From a checkpoint of a small self-supervised image encoder.
Model: activation prelu, depths [2, 4, 4].
Training: muon at rate 0.0027, 15900 steps, batches of 128.
Data: trained on capsule endoscopy frames (Kvasir-Capsule), 42238 training examples, 48.2 epochs.
Rows from block 7, named by matrix and row number. Rows with one number belong to one channel. Each number is 128 + 32 x the weight over the matrix's rms, rounded and kept within 0 to 255. All counts start at 0.
# convs0: first 3x3 conv (model.blocks.7.convs.0.weight, 288x288x3x3), inputs 285-287, a 3x3 kernel for each
# convs1: second 3x3 conv (model.blocks.7.convs.1.weight, 288x288x3x3, transposed), outputs 285-287, a 3x3 kernel for each
convs0.161 [140 106 135 104 126 111 131 120 140 133 110  95 134 101 146 150  86 128  83  75  79 130 117 120  81  70  91]
convs0.162 [ 84  96 107 113 163 107 157 194 119 114  79 110 144 177 153 141 177 138  95 151 124 116 106 120 156 139 180]
convs0.163 [147 129  94 140 170 102  87 203 118 143 168 121 130 157 117 151 156 122  94 102 137 167 137 133 130 125 127]
convs0.164 [100 118 127 116 146 119 156 148 125 109  77  61  61 114  48 134 190 109 127 116  99 159 132  76 180 173 134]
convs0.165 [142 145 140 119 138 111 143 100  89 163 170 167 136 172 160 127 124 144 173 194 119 199 145 104 174 164 154]
convs0.166 [123 111 113 134 108 124 129 139 166 183 100 129 139  90  83  87  79 103 118 154 118 146 177  91 128 153 125]
convs0.167 [142 141 113  98 131 121  78 113 134 132  87 143 153 131 123 155 118 113 130 199  61 143 187  91 121 154 156]
convs0.168 [125 179 149 133 127 146 106 104  93 112 162 175 180 103 148 126 128 148 106 154 140 105 153 151 143  88  97]
convs0.169 [118 113  85 145 125 101 138 129 127 134 115  69 176 139 125 176 151 129 135 101 118 146 128 134 162 149 155]
convs0.170 [106 102  66  75 134 103  67  70 114  96 135  80 118 133  66  74 135 122 133 170 162 157 171 157 219 180 149]
convs0.171 [ 99 128 110 122 123 124 111 108 101 104  85 109  98  92 118 113  68  69 138 109 186 130 101 141 150 159 186]
convs0.172 [ 29  23  90  64  52  81 121 115 118 132 164 132 135 106 137 130 131 143  92 150 103 134 130  87 188 140 107]
convs0.173 [126 116 137 118 115 123 113 124 144 112 105 129  98 132 156 118 139 148  97 104 104  97 117  91 106 125  92]
convs0.174 [170 147 181 151 110 118 109  81 130 115 123 112 113 149 102  61 100  38 150 118 133 134  70 105 172 144 128]
convs0.175 [177 184 175  92 115 135 102  71 119 133 125 103  89  67  23 136 108 102 127 109 198  98 100 177 106 174 157]
convs0.176 [147 140 179 103 145 143  88  72  81 190 183 128 135 130 116 167 133  98 102  79 118 120 104 112 150 152 141]
convs0.177 [198 179 176 134 144 137 159 146 153 102 108  86 116 138 132  29  89  63 118  80 129 148  84 142 136 151 161]
convs0.178 [145 191 109  94 160 138  96 140  78 118 155 120 132 143 105 148 171 100 160 165 108 127 160 148 158 163 122]
convs0.179 [142 116  89 115 172 117  71 126  84 127  78 120  90 125 132 115 153 185 112 112 105  89 127  91 125 144  68]
convs0.180 [168 154 121 133 157 119 137 138  75 163 141 157 144  90 171 170 159 216 175 114 101 180 122 112 148  82 133]
convs0.181 [112  88  97 116 142 144 174 164 130  85 114  82  91  64  64 138 164 115 130 177 114 139 158 139  99  92 109]
convs0.182 [121 138 120  93 169 146  93 166 100 144 125 135 122 122 102 153 175 141 142 161 122  58 141  90 145 124 119]
convs0.183 [162  99 105 109 205 107 130 140 120 193 107  94 130 140 161  89 154 134 128 105  97 150 156  67 128 160  93]
convs0.184 [124 177 167 147 173 174 142 143 124 141 135 167 101 107 141 145  81 120 140  94 108 133 122 113 106 120 105]
convs0.185 [158 107  90 122 136 148 120 150 139 118 126 169 126 161 174  73  92 104 122 156 121 151 134  99 112 142 124]
convs0.186 [109 146 161 102  99 149 125 122 130 145 155 173  96 145 107 127 112 138 133 161  73 136 147  88  84 136  77]
convs0.187 [ 99  88  81 138 134 103  99 142 108 153 127 137 130 145 138 159 187 136 146 101 104  80  62  91 147 118 112]
convs0.188 [138 111 156 150 120 127 137 117 124 150 151 132 137 124 115 154  78  66 158  84 119 105  95 123  85 101 127]
convs0.189 [142 178 129 120 159 104 136 154 102  88 163 129 135 170 140 168 175 158  91 107 135 135 147  93 138 160 129]
convs0.190 [103 117 131 116 157 113 122 129 134 120 115 193  86 148 176 111 124 153 140 132 123 144 142 141 153 108 150]
convs0.191 [120 132 187 138 152 174  77  69  99 200 151 157 164 165 129 111 150 112  79 106 141 151 134 150  87 131 149]
convs0.192 [ 67 116 110 101  87 108  79 166 122 144 103  98 143 120 112  56 102  80 169 136 228 148 130 243 127 110 198]
convs0.193 [117  76 123 114 115 122  68 144 144 171 168 168 122 122  99  91 145  91  82 111  98 131 119 118 138 117 100]
convs0.194 [136 143 162 122 145 138  93 132 139 138 151 153 186 156 103 110 140 127 129 163 111 113 141  65 101  97  83]
convs0.195 [114 134 118 141 170 108 100 137  80 157 152 115  99 159 146 121 117  97 135 144 116 136 173 173 137 123 148]
convs0.196 [ 87 118 114 106 158 163  90 114 153 113 109 185  47 105 143  90  73 117 172 106 133 110  86 118 153  97 177]
convs0.197 [160 115  92 144 152 151  88 116  93 132 168 154 149 159 115 131 138 123 116  96 109 105 107 143 126  77 147]
convs0.198 [157 155 119 120 161 116 118 140 122  98 156 157  61  87  93 164 153 161 144 146  80 134 144  64  91  73  83]
convs0.199 [136 111 141  97  78  97 130  81  92 104  98  86 129 130 121 167 140 144 148 194 197 155  93 119 117 138 103]
convs0.200 [ 82  66  93 105  54  61 137  90 114  85 103  98  56  70  36 127  86 101 165  96 116 133 111 139 151 132 170]
convs0.201 [132 179 177 144 184 181 145 150 140 102  97 119 123 107 132 143 157 116  91 134 104 107 147 105 134 125  90]
convs0.202 [138 139 131 103 134 113  79  93  87 107  81  63  99 105 105 123  94  92 148  71 197 132 114 174 163  68 124]
convs0.203 [141 162 167 116  97 172 135 109 167  79 120 130  97 138 104 145 144 123  79  43  69  89 143 100 156 154  98]
convs0.204 [109  71 125 141  84  50 128 130 119 134  86 138 151 117 139 120 121 139 117 125 103 133 124 136 116 142 155]
convs0.205 [147 112 151 122 109 134 114 110 189  95 114 140  96 126 171 141 159 131  76 126 146 106 148 183 150 120 101]
convs0.206 [140 163  61 148 202 131 144 148  86 139 115  89 156 176  99 135 134  85 150 143 124 127 162  86 132 161  78]
convs0.207 [123  93 102 114 128 137 135 130 151 115 210 157  84 104 128  75  93  74 108 125 101 177 138  99 130  94  87]
convs0.208 [141 162 163  86 110 149 106 128 174 155 140  86 116 145 125 104 100 103 106  87 114 116  88  83 143 144 105]
convs0.209 [104 124 155 138 131 176 158 132 142 178 176 150  86 138 174 134 105 188  88 125 121 145 104  96 147 141 144]
convs0.210 [135 114 139  87 114 113  70  94  72 116 117 107 141 130 140 132 115 131 105 117 140 125 156 120 120  99  66]
convs0.211 [128 121  84 144 123 114 152 192 144 119 144 114 114 120 105 124 137  98 152 133 142 150 122 152 128 116 145]
convs0.212 [108 106 161 131 141 146  97 152 119  87  69 112 115 113  96 120 122 114 110 100  98 113 146  98  71  97  70]
convs0.213 [132 153  92 115 118 105 154 145 147 169 140 142 169 156 128 161 148 137 117 113  88 151 118  92 163 110  73]
convs0.214 [112  88 122 171 117 150 149 174 156  98  76 107  81 100 122 116 115  85 105 103  67 130 139  67 131 110  85]
convs0.215 [113 138 103 100 108 130 115 132  63  89 120 106 133 128 127 104 115  60 179 133 131 147 126 129 112 113  74]
convs0.216 [162 153 150 113 103 156 148 145 110 143 181 123 134 126 146 127 138 111 131 118 134 104 100 124 149 106 112]
convs0.217 [149 162 107 122 149 118  94 102 110  71  79  82 144 136 135 119  80 138 107 108 119 137 146 157 118 151 172]
convs0.218 [160 105 162 140  95 178 108 172 149 108  81  75  92 136 121  95 132 113 112 114  81 116 150 115 170 163 128]
convs0.219 [132 131 163 113 138 141 102 104 129 120 136 111 119 134  95 111  64  43 100 114 131 110  88 203 128 148 191]
convs0.220 [109 132 122 127 139 138 126 113 147 199 150 183 151 120 146 102  70  97 157 173 131 139 145 128  75 105 139]
convs0.221 [114 119 145 120 111 168 133 124 143 151 112  64 102 148 120 142 131 116 138 144 138 136 164 159 170 153 165]
convs0.222 [197 188 175 133 141 147 193 164 169  94 107 103 121 161 138 102  88 100 114 108  89 144 104  95 131 132 121]
convs0.223 [ 58  30  55  81  97 155 182 179 175 145 118 115 163 169 115 133  98 117  87  86  75  95 110  69  91 150 105]
convs0.224 [146  79 157 167 100 137 114 101 132  77 109 103 152 113 100 131  87 102 130 106 131 148 139 124 113 181  95]
convs0.225 [ 96 148 130 110 111 190 141 131 180 122 155  95 121 102 134 136 126 160  49 133  74  66 151 124  43 149 102]
convs0.226 [148 134 144 114 106 113  68  86  72  51 101  69 105 176 151  97 161 101 136 148 142 109 106 119 158 114 109]
convs0.227 [113 167 121 144  91 115 157 158 183  70 130  96 132 137  56 120 145  60 133 122 103 101 118  87  92 162 135]
convs0.228 [155 134 126 122  76  84 126 143  99 160 181 120 202  91 131 192 112  95 131 154 123 135  90 131 106 140 129]
convs0.229 [ 57  87  78 133 181 121  60 140 140 160 108 149 196 145 170 186 154 154 145 163 138 160 130 134 136  85 134]
convs0.230 [ 90 122 143 127 128 147 135 169 160 166 141 130 124 159 116  86 128 139 132  92  72 128 114  76 149 152 122]
convs0.231 [ 90 141 176 122 114 129 155 152 123 126 126 139 135 159 161 126 138 200 134 105 121 129 100 100 130 137 123]
convs0.232 [ 96 146 129 132 122  94  95  86  94 116 152 157  89 109 136 130 112 131  72  77  90  90 113 132 106 131 159]
convs0.233 [142 150 137 113 118 131  90 123 142 116 115 149 142  87 171 128 106 168  97 124 144 151 142 138 149 165 145]
convs0.234 [137  95 128 177  86  94 107 121 142  82 172 165 136 175 112 105 150  68 111 138  82 176 131  89 147 135 181]
convs0.235 [109  95 121 155 139 104 172 159 125 132 142  97 106 126  87 119 156 115 141 107 156 120 114 107  92  76  99]
convs0.236 [112 114 130 123  94 106 151 146 165  85 132 119 126 140 145 113 139 137 134 144  88 184 197 130 118 170 116]
convs0.237 [113 101 137 148  57 121 160  83 106  78 159 131 137 155 130 108 152 118 121 128 156 127 115 165 164 150 156]
convs0.238 [177 173 149 103 144 139 136 132 152 143 117 144 118 120 113  94 139 146 173 158 160 185 162 166 112 107 124]
convs0.239 [121 201 142 140 160 122  93 155 138 100  99 117  99  45 136 115 103  96 151 121 155 127 156 155 160 109 125]
convs0.240 [116 137 128 140 171 158 117 111 110 115 134 153 152 145 142 128 115 181 110  97 107  90 110 114 115 158 139]
convs0.241 [ 91 131 133  49 108 101  86 118  70 135  96 119 105  97 115 119 123 125 154 157  75 119 180  42 157 138 117]
convs0.242 [168 181 182 160 163 124 160 111 102  60  55  98  97 106 121 104 107 125 112  92  92  99 124 130 133 121 132]
convs0.243 [134 122 128 151 104 141 130 112 131 161 127 112 221 124 131 127 132 190 104  70  38 115  69  78 132 150 138]
convs0.244 [116 128  92 118 147 140 117 143 168  91 136 110  41 121  58 115 168 113 154  73 119 111 101 147 131 153 146]
convs0.245 [139 113 163 157 120 125  94 159 119 151 124 155 130 146 105 129 120 127 162 194  87 117 136 105 121 124 117]
convs0.246 [ 73 104 161 136 107 167 123 119 146 144 112 126 149 145 143 117 136 116 163 160 177 105 118 157 127 119 129]
convs0.247 [115 133 186 172 136 189 110 103 124 107 151 144  91  66 101  97 117 126 109 158  99  90 145  94  90 121 121]
convs0.248 [ 90  55 114 124 109 101 128 128 128 144 142 153 143 165 170  99  75 132 116 103 127 125 121 100 138 129  97]
convs0.249 [160 163 124 127 153 137 142 175 177 149 106  95 131 100 134 156 135 106 147  81 150 155 109 146 194 143 114]
convs0.250 [ 91 122 139  98 140 148  97 139 149 127 136 137 116 132 106 101 121 137 150 134 122  74 131 170 107 113 125]
convs0.251 [137 192 158 145 127 145  99 126 113 145 148 149 119 163 139 132 180 193 138 118 153 142 133 148 155 133 129]
convs0.252 [167 114 152 190 146 143 123 123 102  95 134 103 145 109 120 102 106 146 122 116  96 153 155 107 143 183 146]
convs0.253 [116 177 198 144  89 139 158  82  81 111 116  81 115 133 177 120 126 128 129  78 123 111 110 130 139 178 166]
convs0.254 [174 193 127 131 115 109 114 117  96  89 122 142  91 113 186 107 138 191  78 132 133 136  91  97 146 156 108]
convs0.255 [192 150 144 144 125 102  81 123  82 158 136 121 133 136 102  87  80  90  94 150 124 129 109 127 138 129 117]
convs0.256 [115 160 149 127 150 123 159 113 136 111 119 136 143 107  98 128 106 113 141 129 105 135 134  95 164 124 130]
convs0.257 [152 162 133 140 132 148 118 115 102 140 134 180 103 153 195  89 104 128 112 151 138  98 139 151  82 106 157]
convs0.258 [141 114 144 146 100  77 160 142 114 106 155 159 110 157 122 163 141 124 131 138 144 116 165 130 121 156 155]
convs0.259 [118 130 137 122 142 127 132 113 147  90 112 102  73 112 130  60  80 101 136 139 196 175 145 208 155 188 166]
convs0.260 [131 170 140 107 147 168 148 158 148  90 122  64 122 167 111 142 152 135 140 138 110 174 123  78 130 146 122]
convs0.261 [122  87 160 147  92  81 157 106  71 161 155 142 155 153 121  88 166 109 144  97 115 115 161 159 103 137  80]
convs0.262 [111 148 138 158 150 147 153 155 130 142 142 143 147 136 161 110 116 153 182 163 183 127 139 137 112 121 124]
convs0.263 [128 116 184 107 125 143 161 185 157 126 100 168 154 149  94 121 184 115 129 158 116 118 150 141  62 122 130]
convs0.264 [135 147 126  89  94 138 103 114 116 113 136  60 127 137 145 129 117 123 155 104  92 140 134  87 179 111 104]
convs0.265 [ 82  82 153  82  90 175  93 103 149 124  94 157 113 122 141  89 115 165 114 102 140 116 119 131 159 148  88]
convs0.266 [182 162 148 135 147 150 121 116 108 147 145 107 182 130 109 136 126 157 143  75 157 125 117 167 159 158 169]
convs0.267 [129 125  94 130 119 105 139  90 134 157 103 119 154 150 133 201 172 136 110 130 138 123 127 113  89 133 129]
convs0.268 [184 169 107 203 111 109 142 115 137 111  97 145 117 136 127 142 145 166  76 140 120  81 119 132 120 119 122]
convs0.269 [109 116  85 113 102 104 140 180 139 166 155 156 149 163 160 131 145 150 130  85 147 110 162 162 120 107 125]
convs0.270 [177 149 132 169 154 155 105 106 167 118 125  76 115 131 108 116 144 140 156 151 158 148 138 166 131 155 174]
convs0.271 [156 106 122 130 104  78 126 118 132  80  77 124 179 152 138 167 181 178 150 172 130 141 146 132 139 150 116]
convs0.272 [129 122 141 131 119 148 125  79 105  86 129 104 122 178 124  96 166 119 148 147 109 173 117 105 114  96  93]
convs1.161 [157 168 154  88 102 148 114  78 112 122 110 141 158 101 133 137  96  97 124 145 166 102 105  98 150 120  70]
convs1.162 [ 76  59  87 156 111 130 131 143 215  68  99 106  90  92  78 167 142  66 119 152 177 132 124 144 135 141 126]
convs1.163 [115  76  99  92  69 105 129 103 124 128 112 159 129 123 167 125 107 129 153  82 119 122  92 150 160 152 139]
convs1.164 [156 160 135 168 152 158 153 144 138 178 148 158 126 106 160 136 140 149 161 134 126 159 103 102 184 121 162]
convs1.165 [159 126 128 131 102 133 119  89 113 170 187 156 149 127 133 122 127 127  89 134 120 166 182  87 150 122 122]
convs1.166 [123  93  85  90 118 130 153 123 118 140 159 182 138 112 158 202 191 192 151 116 107 132 102 114 159 162 154]
convs1.167 [ 67  73 115 113 113  93 128 110  91 120 124 138  65 111 117  72 115  95 174 143 123 155 127 125 137  84 133]
convs1.168 [151 169 147 124 194 159 114 122 152  94 141 155 102 162 133  95 155 129 149 141 112 124 155 125 155 116 147]
convs1.169 [167 113 106 105 101  94 115 127 117 112 149 115 134 144 138 118 115 144 143 125 119 146 165 121 123 102 101]
convs1.170 [161 159 195 181 150 159 188 135 133 142  91 105 123 119  77 154 110  75 154 103 163 142  63 101 151  71 124]
convs1.171 [132 116 137 142 159 156 156 142 133 132 125 117 155 141 152 161 150 145 144 106 118 139 141 142 125 137 137]
convs1.172 [ 83  94 121  90 146  93 138 172 150 193 168  47 172 125   7 153 128  55 123  76 124 120  99 114 179 134  91]
convs1.173 [133 152 132  96 169 154 104 120 134  72  70  90  84 122 152 115 152 152 130 173 189 122 111 136 128 152 156]
convs1.174 [108 132 122 128 103  90 175 143 144 147 103 105 156 117 121 137 154 182 146 136 135 122 110 111 164 144 131]
convs1.175 [115 161 198 122 162 192  93 121 133 104 125 124  71  91  57 135 121 135 159 158 155 115 117 121  90 135 125]
convs1.176 [128 132 139 124 117 164 128 101  96 130 181 151 117  95 110 142 115 103 113 109 100 103 106  89 143 128 122]
convs1.177 [ 81  98 119 136 108 138 138  81  99  75 101 102 121 126 141 153 120  98 140 155 141 154 152 134 153 150 120]
convs1.178 [148 116  91 159 143 148 152 105 180 156  83 108 137  85 135  44  46 116 165 176 188 166 124 136 195 174 162]
convs1.179 [117 139  79 116 175 111  86 100  68 101 124 120 123  76 113 146 104 130  98 117  94 108 122 118  71 122  86]
convs1.180 [181 161 102 111  94 132 118  68 148 119 134 118  99 131  86 116 184 127 152 177 120 154 101  98 116 109 109]
convs1.181 [ 71  74  86 108 122 176 118 107 152 140  64  88 138  79  78 121  91 138 170 155 124 136 107 116 138 137 134]
convs1.182 [162 131 129  80  97 141 132 106 126 172 157 168  85  30  57 121  97 131   0  47 102  65 108 103 111  90 125]
convs1.183 [139 206 160 140 203 165 163 210 122 132 156  94 172 198 100 113 124 118  85  97 111 108 166 123  95 101  86]
convs1.184 [132 109  97 136 131 136 166 162 185 155 155 148 137 132 120  77 101 117 140 106 125 145 127 128 172 160 181]
convs1.185 [152 125 110 108 113  95  90 114 102 110 138 192  54 102 168 118 151 121 146 154 119 146 132 140 120 100 116]
convs1.186 [119  69  95 110 103  68 110  55 109 131 120 151 104  64 126 141  57 125 127  95 133 119 118 158 120 109 122]
convs1.187 [ 78 106  75  90  81  85  94 105  98 160 141 119 195 206 166 202 201 198 167 134 115 146 162 118 111 150 125]
convs1.188 [102 149 141 124 114  78  96  74  91 101 149 116 107 141  91 158 172 158 120 116 104 121  96  71 106 158 152]
convs1.189 [140 111 110 144 149 142  73  80  82 168 182 150 158 139 116 139 124 140 138  79 102 157 126 126 162 142 131]
convs1.190 [ 68  66 113 140  76  93 147  95  61 114 144 101 152 113 138 155 146 166 132 132  95 142  79 116 177 157 188]
convs1.191 [173 133 135 152 135 169 103  49 124 135 154 153 181 172 141 133 120 126  76 117 100  96 132 121  96 124 129]
convs1.192 [107 148 206 163 162 127 201 197 144 140 115  66 131 138 139 163 157 138 166 124 130  98 115  78  56  79   8]
convs1.193 [127 113 135 118 155 176 168 168 133  89  81  81 110  68  72 162 105  76 106 122 128 118 117 122 127 104  98]
convs1.194 [122  72 106 109  73 115 116 119 143 105 115 169  99  94 212 122 156 255 165 154  97 127 107 114 100 107 159]
convs1.195 [108 129 148 144 181 165 149 148 165 128 135 139 120 136 172 151 144 181 118 128 125 109 123 124 131 147 149]
convs1.196 [115  88 114 100  89  95 121 126 171 154 126 161 152 142 193 196 177 197 139 122 108 106 133 166 137 167 147]
convs1.197 [128  98 131 146 117 149 167 103 162 209 208 158 134 122  99 130  98  74 108  97 111 131 131 144 153 157 142]
convs1.198 [150 131 134 121 122 131 131 171 143 138 122 100 146 110  57 149 119 121 143 126  96 130 119 122 126 141  85]
convs1.199 [128 138 140 124  92 107  90  65  84 157 148 135 107 125 128 148 158 162 131 120  98 123 127 146 141 131 153]
convs1.200 [131 119 134 167 124 125 142 148 123 107 136 175 125 126 163  93 136 222 205 163 194 173 119 143 161  96 162]
convs1.201 [115 109 138  94  91  92  81  88  61 102 137 151 104 122 116 129 132 106 153 124 167 134 102 160 130 126 169]
convs1.202 [154 122 111 134 138 145 114 113 156 149 122  65 145 176 139 113 133 156 107 158 201  90 134 140 104 169 190]
convs1.203 [138 135 110 129 173 155 113 190 146  89 123 101  98 180 184 117 141 113 166  88 103 121 103 137 136 129 127]
convs1.204 [147 158 105 112 137  74 135 135 140 144 127 129 196 112  88 160 154 141  84  69 144 113  85 114 102 126 166]
convs1.205 [163 191 130 107 156 170 143 181 148 119  73  76  95  56 121 106 124 141 132 142 150  93 129 121 136 108 123]
convs1.206 [157  78 101 120 116 140 149 189 142 135  85  74 140 105  83 103  63  57 121  99 151 109 118 168 101 101 111]
convs1.207 [100  92 134 139  82 122 192 147 157 104  99 108 103 104  99 104 107  81 166 165 183 113 114 132 161 132 134]
convs1.208 [130 114 132 109  81 138 123  52  90 141 124 119 156 191 152 111 105  78 160 158 146 128 152 169 160 157 141]
convs1.209 [119 130 143 145 158 186 124 146 162  77 104 151 123 101 148 134 129 178 137 114  96 157 114  70 177 109  95]
convs1.210 [128 141  80 118 154 133 148 136 133 104 124  88 134 126 146  99 150 107 173  76 107  82  67 212  11 255 255]
convs1.211 [152 102 126 181 165 219 121 126 147 189 141 118 128 141 151 139 159 139 111 145 169 125 127  91 149 108 132]
convs1.212 [163 143 133 143 179 133 142 108 103 139 136 127 116 119 134 109 123 115 119 118 119 132 125 138 114 124  91]
convs1.213 [ 80  89 129  88 124 141 170 120 155 143 144 171 149 188 166 125 158 170 147 111 149 137  96 119 125  92  97]
convs1.214 [144 140 146 115 113 110 129 149 166 181 167 165 153 159 122 161 173 181 136  72  73 126 100 112 119 142  99]
convs1.215 [155 126 149 136 110 167 132 148 179  75 153 115 120 148 165  65  63 123 111 114 160  82  98 196 104 213 255]
convs1.216 [152 136 138 128 133 142 128 115  75  90  99  99 107 111 129  84 121 134  93  93 131  82 120 164 109 103 126]
convs1.217 [ 91  88 111 123  90  54 139 132  92  77  89 113 128  75  91 153  56  90  86 103 185  80 111 146 110 147  99]
convs1.218 [131 137 144 127 124 137  96  91  60  82  82 106 130 101 135 137 114 158 111 136 180 101 102 151 136 123 162]
convs1.219 [107 126 113 107  80 130  88  91 112  94 114  98 133 120  73 153 103  99 103  90 131  92 125 178 110 109 120]
convs1.220 [ 51  97 100  65 127 126 136 144 144 107 102 133 117 104 177 119 107 115 117  80  89 130 103 104 147  79  51]
convs1.221 [142 140 168 137 134 126 112 121 120 146 112 105 119  73  61 111 106 123 121 111 139 102 130 132 118 169 133]
convs1.222 [127 128 110 115  95 129 141 112 152  88 127 137 116 166 184 123 166 190  99 105 136 150 119 115 129 119 114]
convs1.223 [113  77  68  98 120  89  75  99 132  65 106 146 149 172 152 146 153 115  75  98 124  62 108 106 150 139 104]
convs1.224 [133  97 118 122  78 106 116 111 150 143 127 135 171 183 185 121 102 138 139 138 142 171 155 177 118 132 175]
convs1.225 [126 109  93  96 136  65 131 127  75 169 109 119 151 119  84 105 129 139 119 118 149 121 130 135 169 125 143]
convs1.226 [121 171 153  91 132  99 137 156 106 105  87 138 114 114 137  56 117 140 163 174 145 162 155 152 148 160 195]
convs1.227 [152 103 150  99 183 122 158 173 127 176  77 142  83  32  76  98 103 115 100 132 131 106 149 132 142 159 127]
convs1.228 [108 152 163  69 109 130 112 143 140 122 116 124  94 100 129  88 100 133  90 143 177 116 139 130  76  83  65]
convs1.229 [151 161 133 135 180 173 130 175 163 141 158 104 164 162 128 136 156 174 107 104 117 131 132 136 130  83 102]
convs1.230 [138 141 137 121 103  84 107 114  63 138 114  99 166 190 141 139 125 103 167 138  97 156 140 117 142 116 109]
convs1.231 [ 83 110 127  87 131 136 161 162 152 120 171 104 128 124  86 145 117 132 171 138  79 143 141 106 139 129 127]
convs1.232 [224 152 111 181 134 128 181 145 127 161 130  95 164 170 134 111  93 108   0 168 255  78  95 154 137 127 156]
convs1.233 [125 149 119 141 195 129 141 162 114 162 152 153 141 103 127 117  98 109 131 124 137 128 143 147 115 140 105]
convs1.234 [156 171 143 143 153 127 104 152 119 107 113 145 166  59 113 162 108 182 169 141 106 164 113  51 154  97 126]
convs1.235 [127 121 142  92 140 149 108 113 110 152 145 163 124 131 151 121 130 124 131 125 122 140 137 133 102  57 108]
convs1.236 [139 136 143 141 155 145 162 166 128 147 169 180 142 155  96 124 142  95 179 122 110 157 103 118 152 100 111]
convs1.237 [112  60 103 157 160 140 134 149 166 152  83 129  97  42 101 146 179 129 163 161 120 109 117  88 175 169 169]
convs1.238 [102  71  87 131 140 149  83 113 118  95  42  60 141 106 162 140 129 154 116 128 132  76 118 103 106 133 136]
convs1.239 [143  95  77 151  78  89 125  78  94 165 108  95 136 103 105 142 129 140 105 100 118 139 116 149 129 106 149]
convs1.240 [130 139  99 123 159 138  99 102 126  86  97  75 158 137 127 144 126  85 109 104 165 117  96 103 135 139 123]
convs1.241 [135 165 143  76 150 151 158 167 135  71 135 127  83 145 153 119 145 101 179 121 103 150  49 123 170 116 151]
convs1.242 [175 145  72 160 146  82 144 136  80 122  84  12 143 154  89 148 151 123 123 161 134 158 132 119 172 160 142]
convs1.243 [129 148 177 128 122 103 129 153 159 133 156 155 168 178 109 179 163 176 166 103 102 150 131 128 119 147 155]
convs1.244 [ 76 124 110 107 172 142 131 180 156  83 166 156 137 106 123 158 136 118 148 124 102 136 144 114  84  85 128]
convs1.245 [ 96  96 121 106 125 145 170 160 148  96  63  99 137 120 144 126 121 188 154 150 104 125 128 114 142 129  99]
convs1.246 [129 109 118  98 117 144  89  84 124 121  96 116 112 134 152 123  95  97 153 159 137 100 107 157 105 166 186]
convs1.247 [102  88  87 112 110 107 130 132 123 128 120 142  93 118 143 120 153 165 133 110 107 128 113 103 138 132 124]
convs1.248 [157 117 149 140  88 121 149  59  70 124 194 162 121 111 121  84  72 127 185 157 162 140 159 157 132 132 104]
convs1.249 [132 111  63  94 102  73 139 150 102  99 143 164 168 167 169 123 118 142 133 114 136 111 133 152  71  74 108]
convs1.250 [109  86 119 124 102 120 174 154 125 140 106 142 182 148 186 148 138 188 119  80 151 130  98 100 129 116  87]
convs1.251 [124 115 149 141 173 148 148 199 172 179 152 187  98 127 124 123 111  96 159 141 136 115 186 124 140 125  66]
convs1.252 [179 129 157 186 155 137 114 120 124 113  65  91 178 109 143 134 109 132 146 112 115 114  95  83 157 164 131]
convs1.253 [158 106  98  70 136 101  78 121  83 134 154  98 161 172 113 103 147 170 137 141 180 121 150 142 181 142 151]
convs1.254 [ 83 131  87 141 158 120 112 135 114 167 140  94 143 113  76 151  97 110 106 154 143 101 142 130 128 125 127]
convs1.255 [ 92 102 146 165 144 148 149 125 107 103  55  69 169  82 101 161 106 111 149 164 196 136 136 101  95  79 111]
convs1.256 [136 100 121 187 196 190 193 235 172 140 133 160  96  89 140  92 157 182 110  97 100 139  86  83 161  98  86]
convs1.257 [115 149 163 152 147 151 141 119 120 114 117 160 108 145 188 102  91 155 137 119 146 142 119 120 173 142 111]
convs1.258 [144 138 128 187 178 150 159 154 149 145 142 136  94 100 113  89  99 114  96 124 129  88 131 119  72 117 109]
convs1.259 [157 106 103 162 155 161 145 180 190 138 176 153 159 200 175 146 147 141 157 134 107 143 158 158 160 144 118]
convs1.260 [117 109 141 130 116 130 114 100 124 169 149 117 151 138  90 133  97  55 139 133 108 159 125 137 143 108 137]
convs1.261 [130 115 116 116 136 131 104  96 119 147 126 132  93  84  88  97  78  89  87 104 151 119 122 147 168 124 118]
convs1.262 [121 100  84 142 135 147 146 131 149 131 131 125 105 114 138 150 149 129 160 122 122 154 160 146 140 115 114]
convs1.263 [103 112 133 130 108 116 117  99 108  95 106 145 137  90 128 137 130 131 160 144 132 165 114 118 139 112 137]
convs1.264 [122 141 214 193 197 170 151 103 109  82  93 135 160 169 201 118 111  60 163  36  41 151  93  63 106  36  31]
convs1.265 [106 117 108  68  99 144  85 131 128 112 134 105 133 141 136 133  94 123 151  92 103 129 115 139 120 115 119]
convs1.266 [150 138 125  94 102 126 141 136 145 129 103  98 153 153 166 140 115 130 153 136 123 132 130  83 174 176 162]
convs1.267 [178 172 179 149 144 160 132 111  99 147 136 150 131 104 129 120 117  98 148 141 149 140 124 100 158 137 102]
convs1.268 [ 52  51  96  90 120  98  94 137 128 170 169 149 139 151 144 168 127 141 142 148 155 110 125 169 120 140 128]
convs1.269 [105 111 136 137 106 106  81  51  56 122 116 169 133 137 173  87 115 163 108 112 123 116 101 102 123 115 111]
convs1.270 [ 83 128 108 145 145 111 144 198 124 118  88 151 111 149 170 142 136 141 177 133 107  76 137 110  53  90  56]
convs1.271 [160 145 113 126 131 100 146 158  86 157 158 144 145 146 109 130 135 139 144 190 194 128 133 128 139 164 123]
convs1.272 [129 109 122 140 114 101 129 104 122 141 114 137  90  62 106 111 116 106 113 150 175 106 133 117  94 117 103]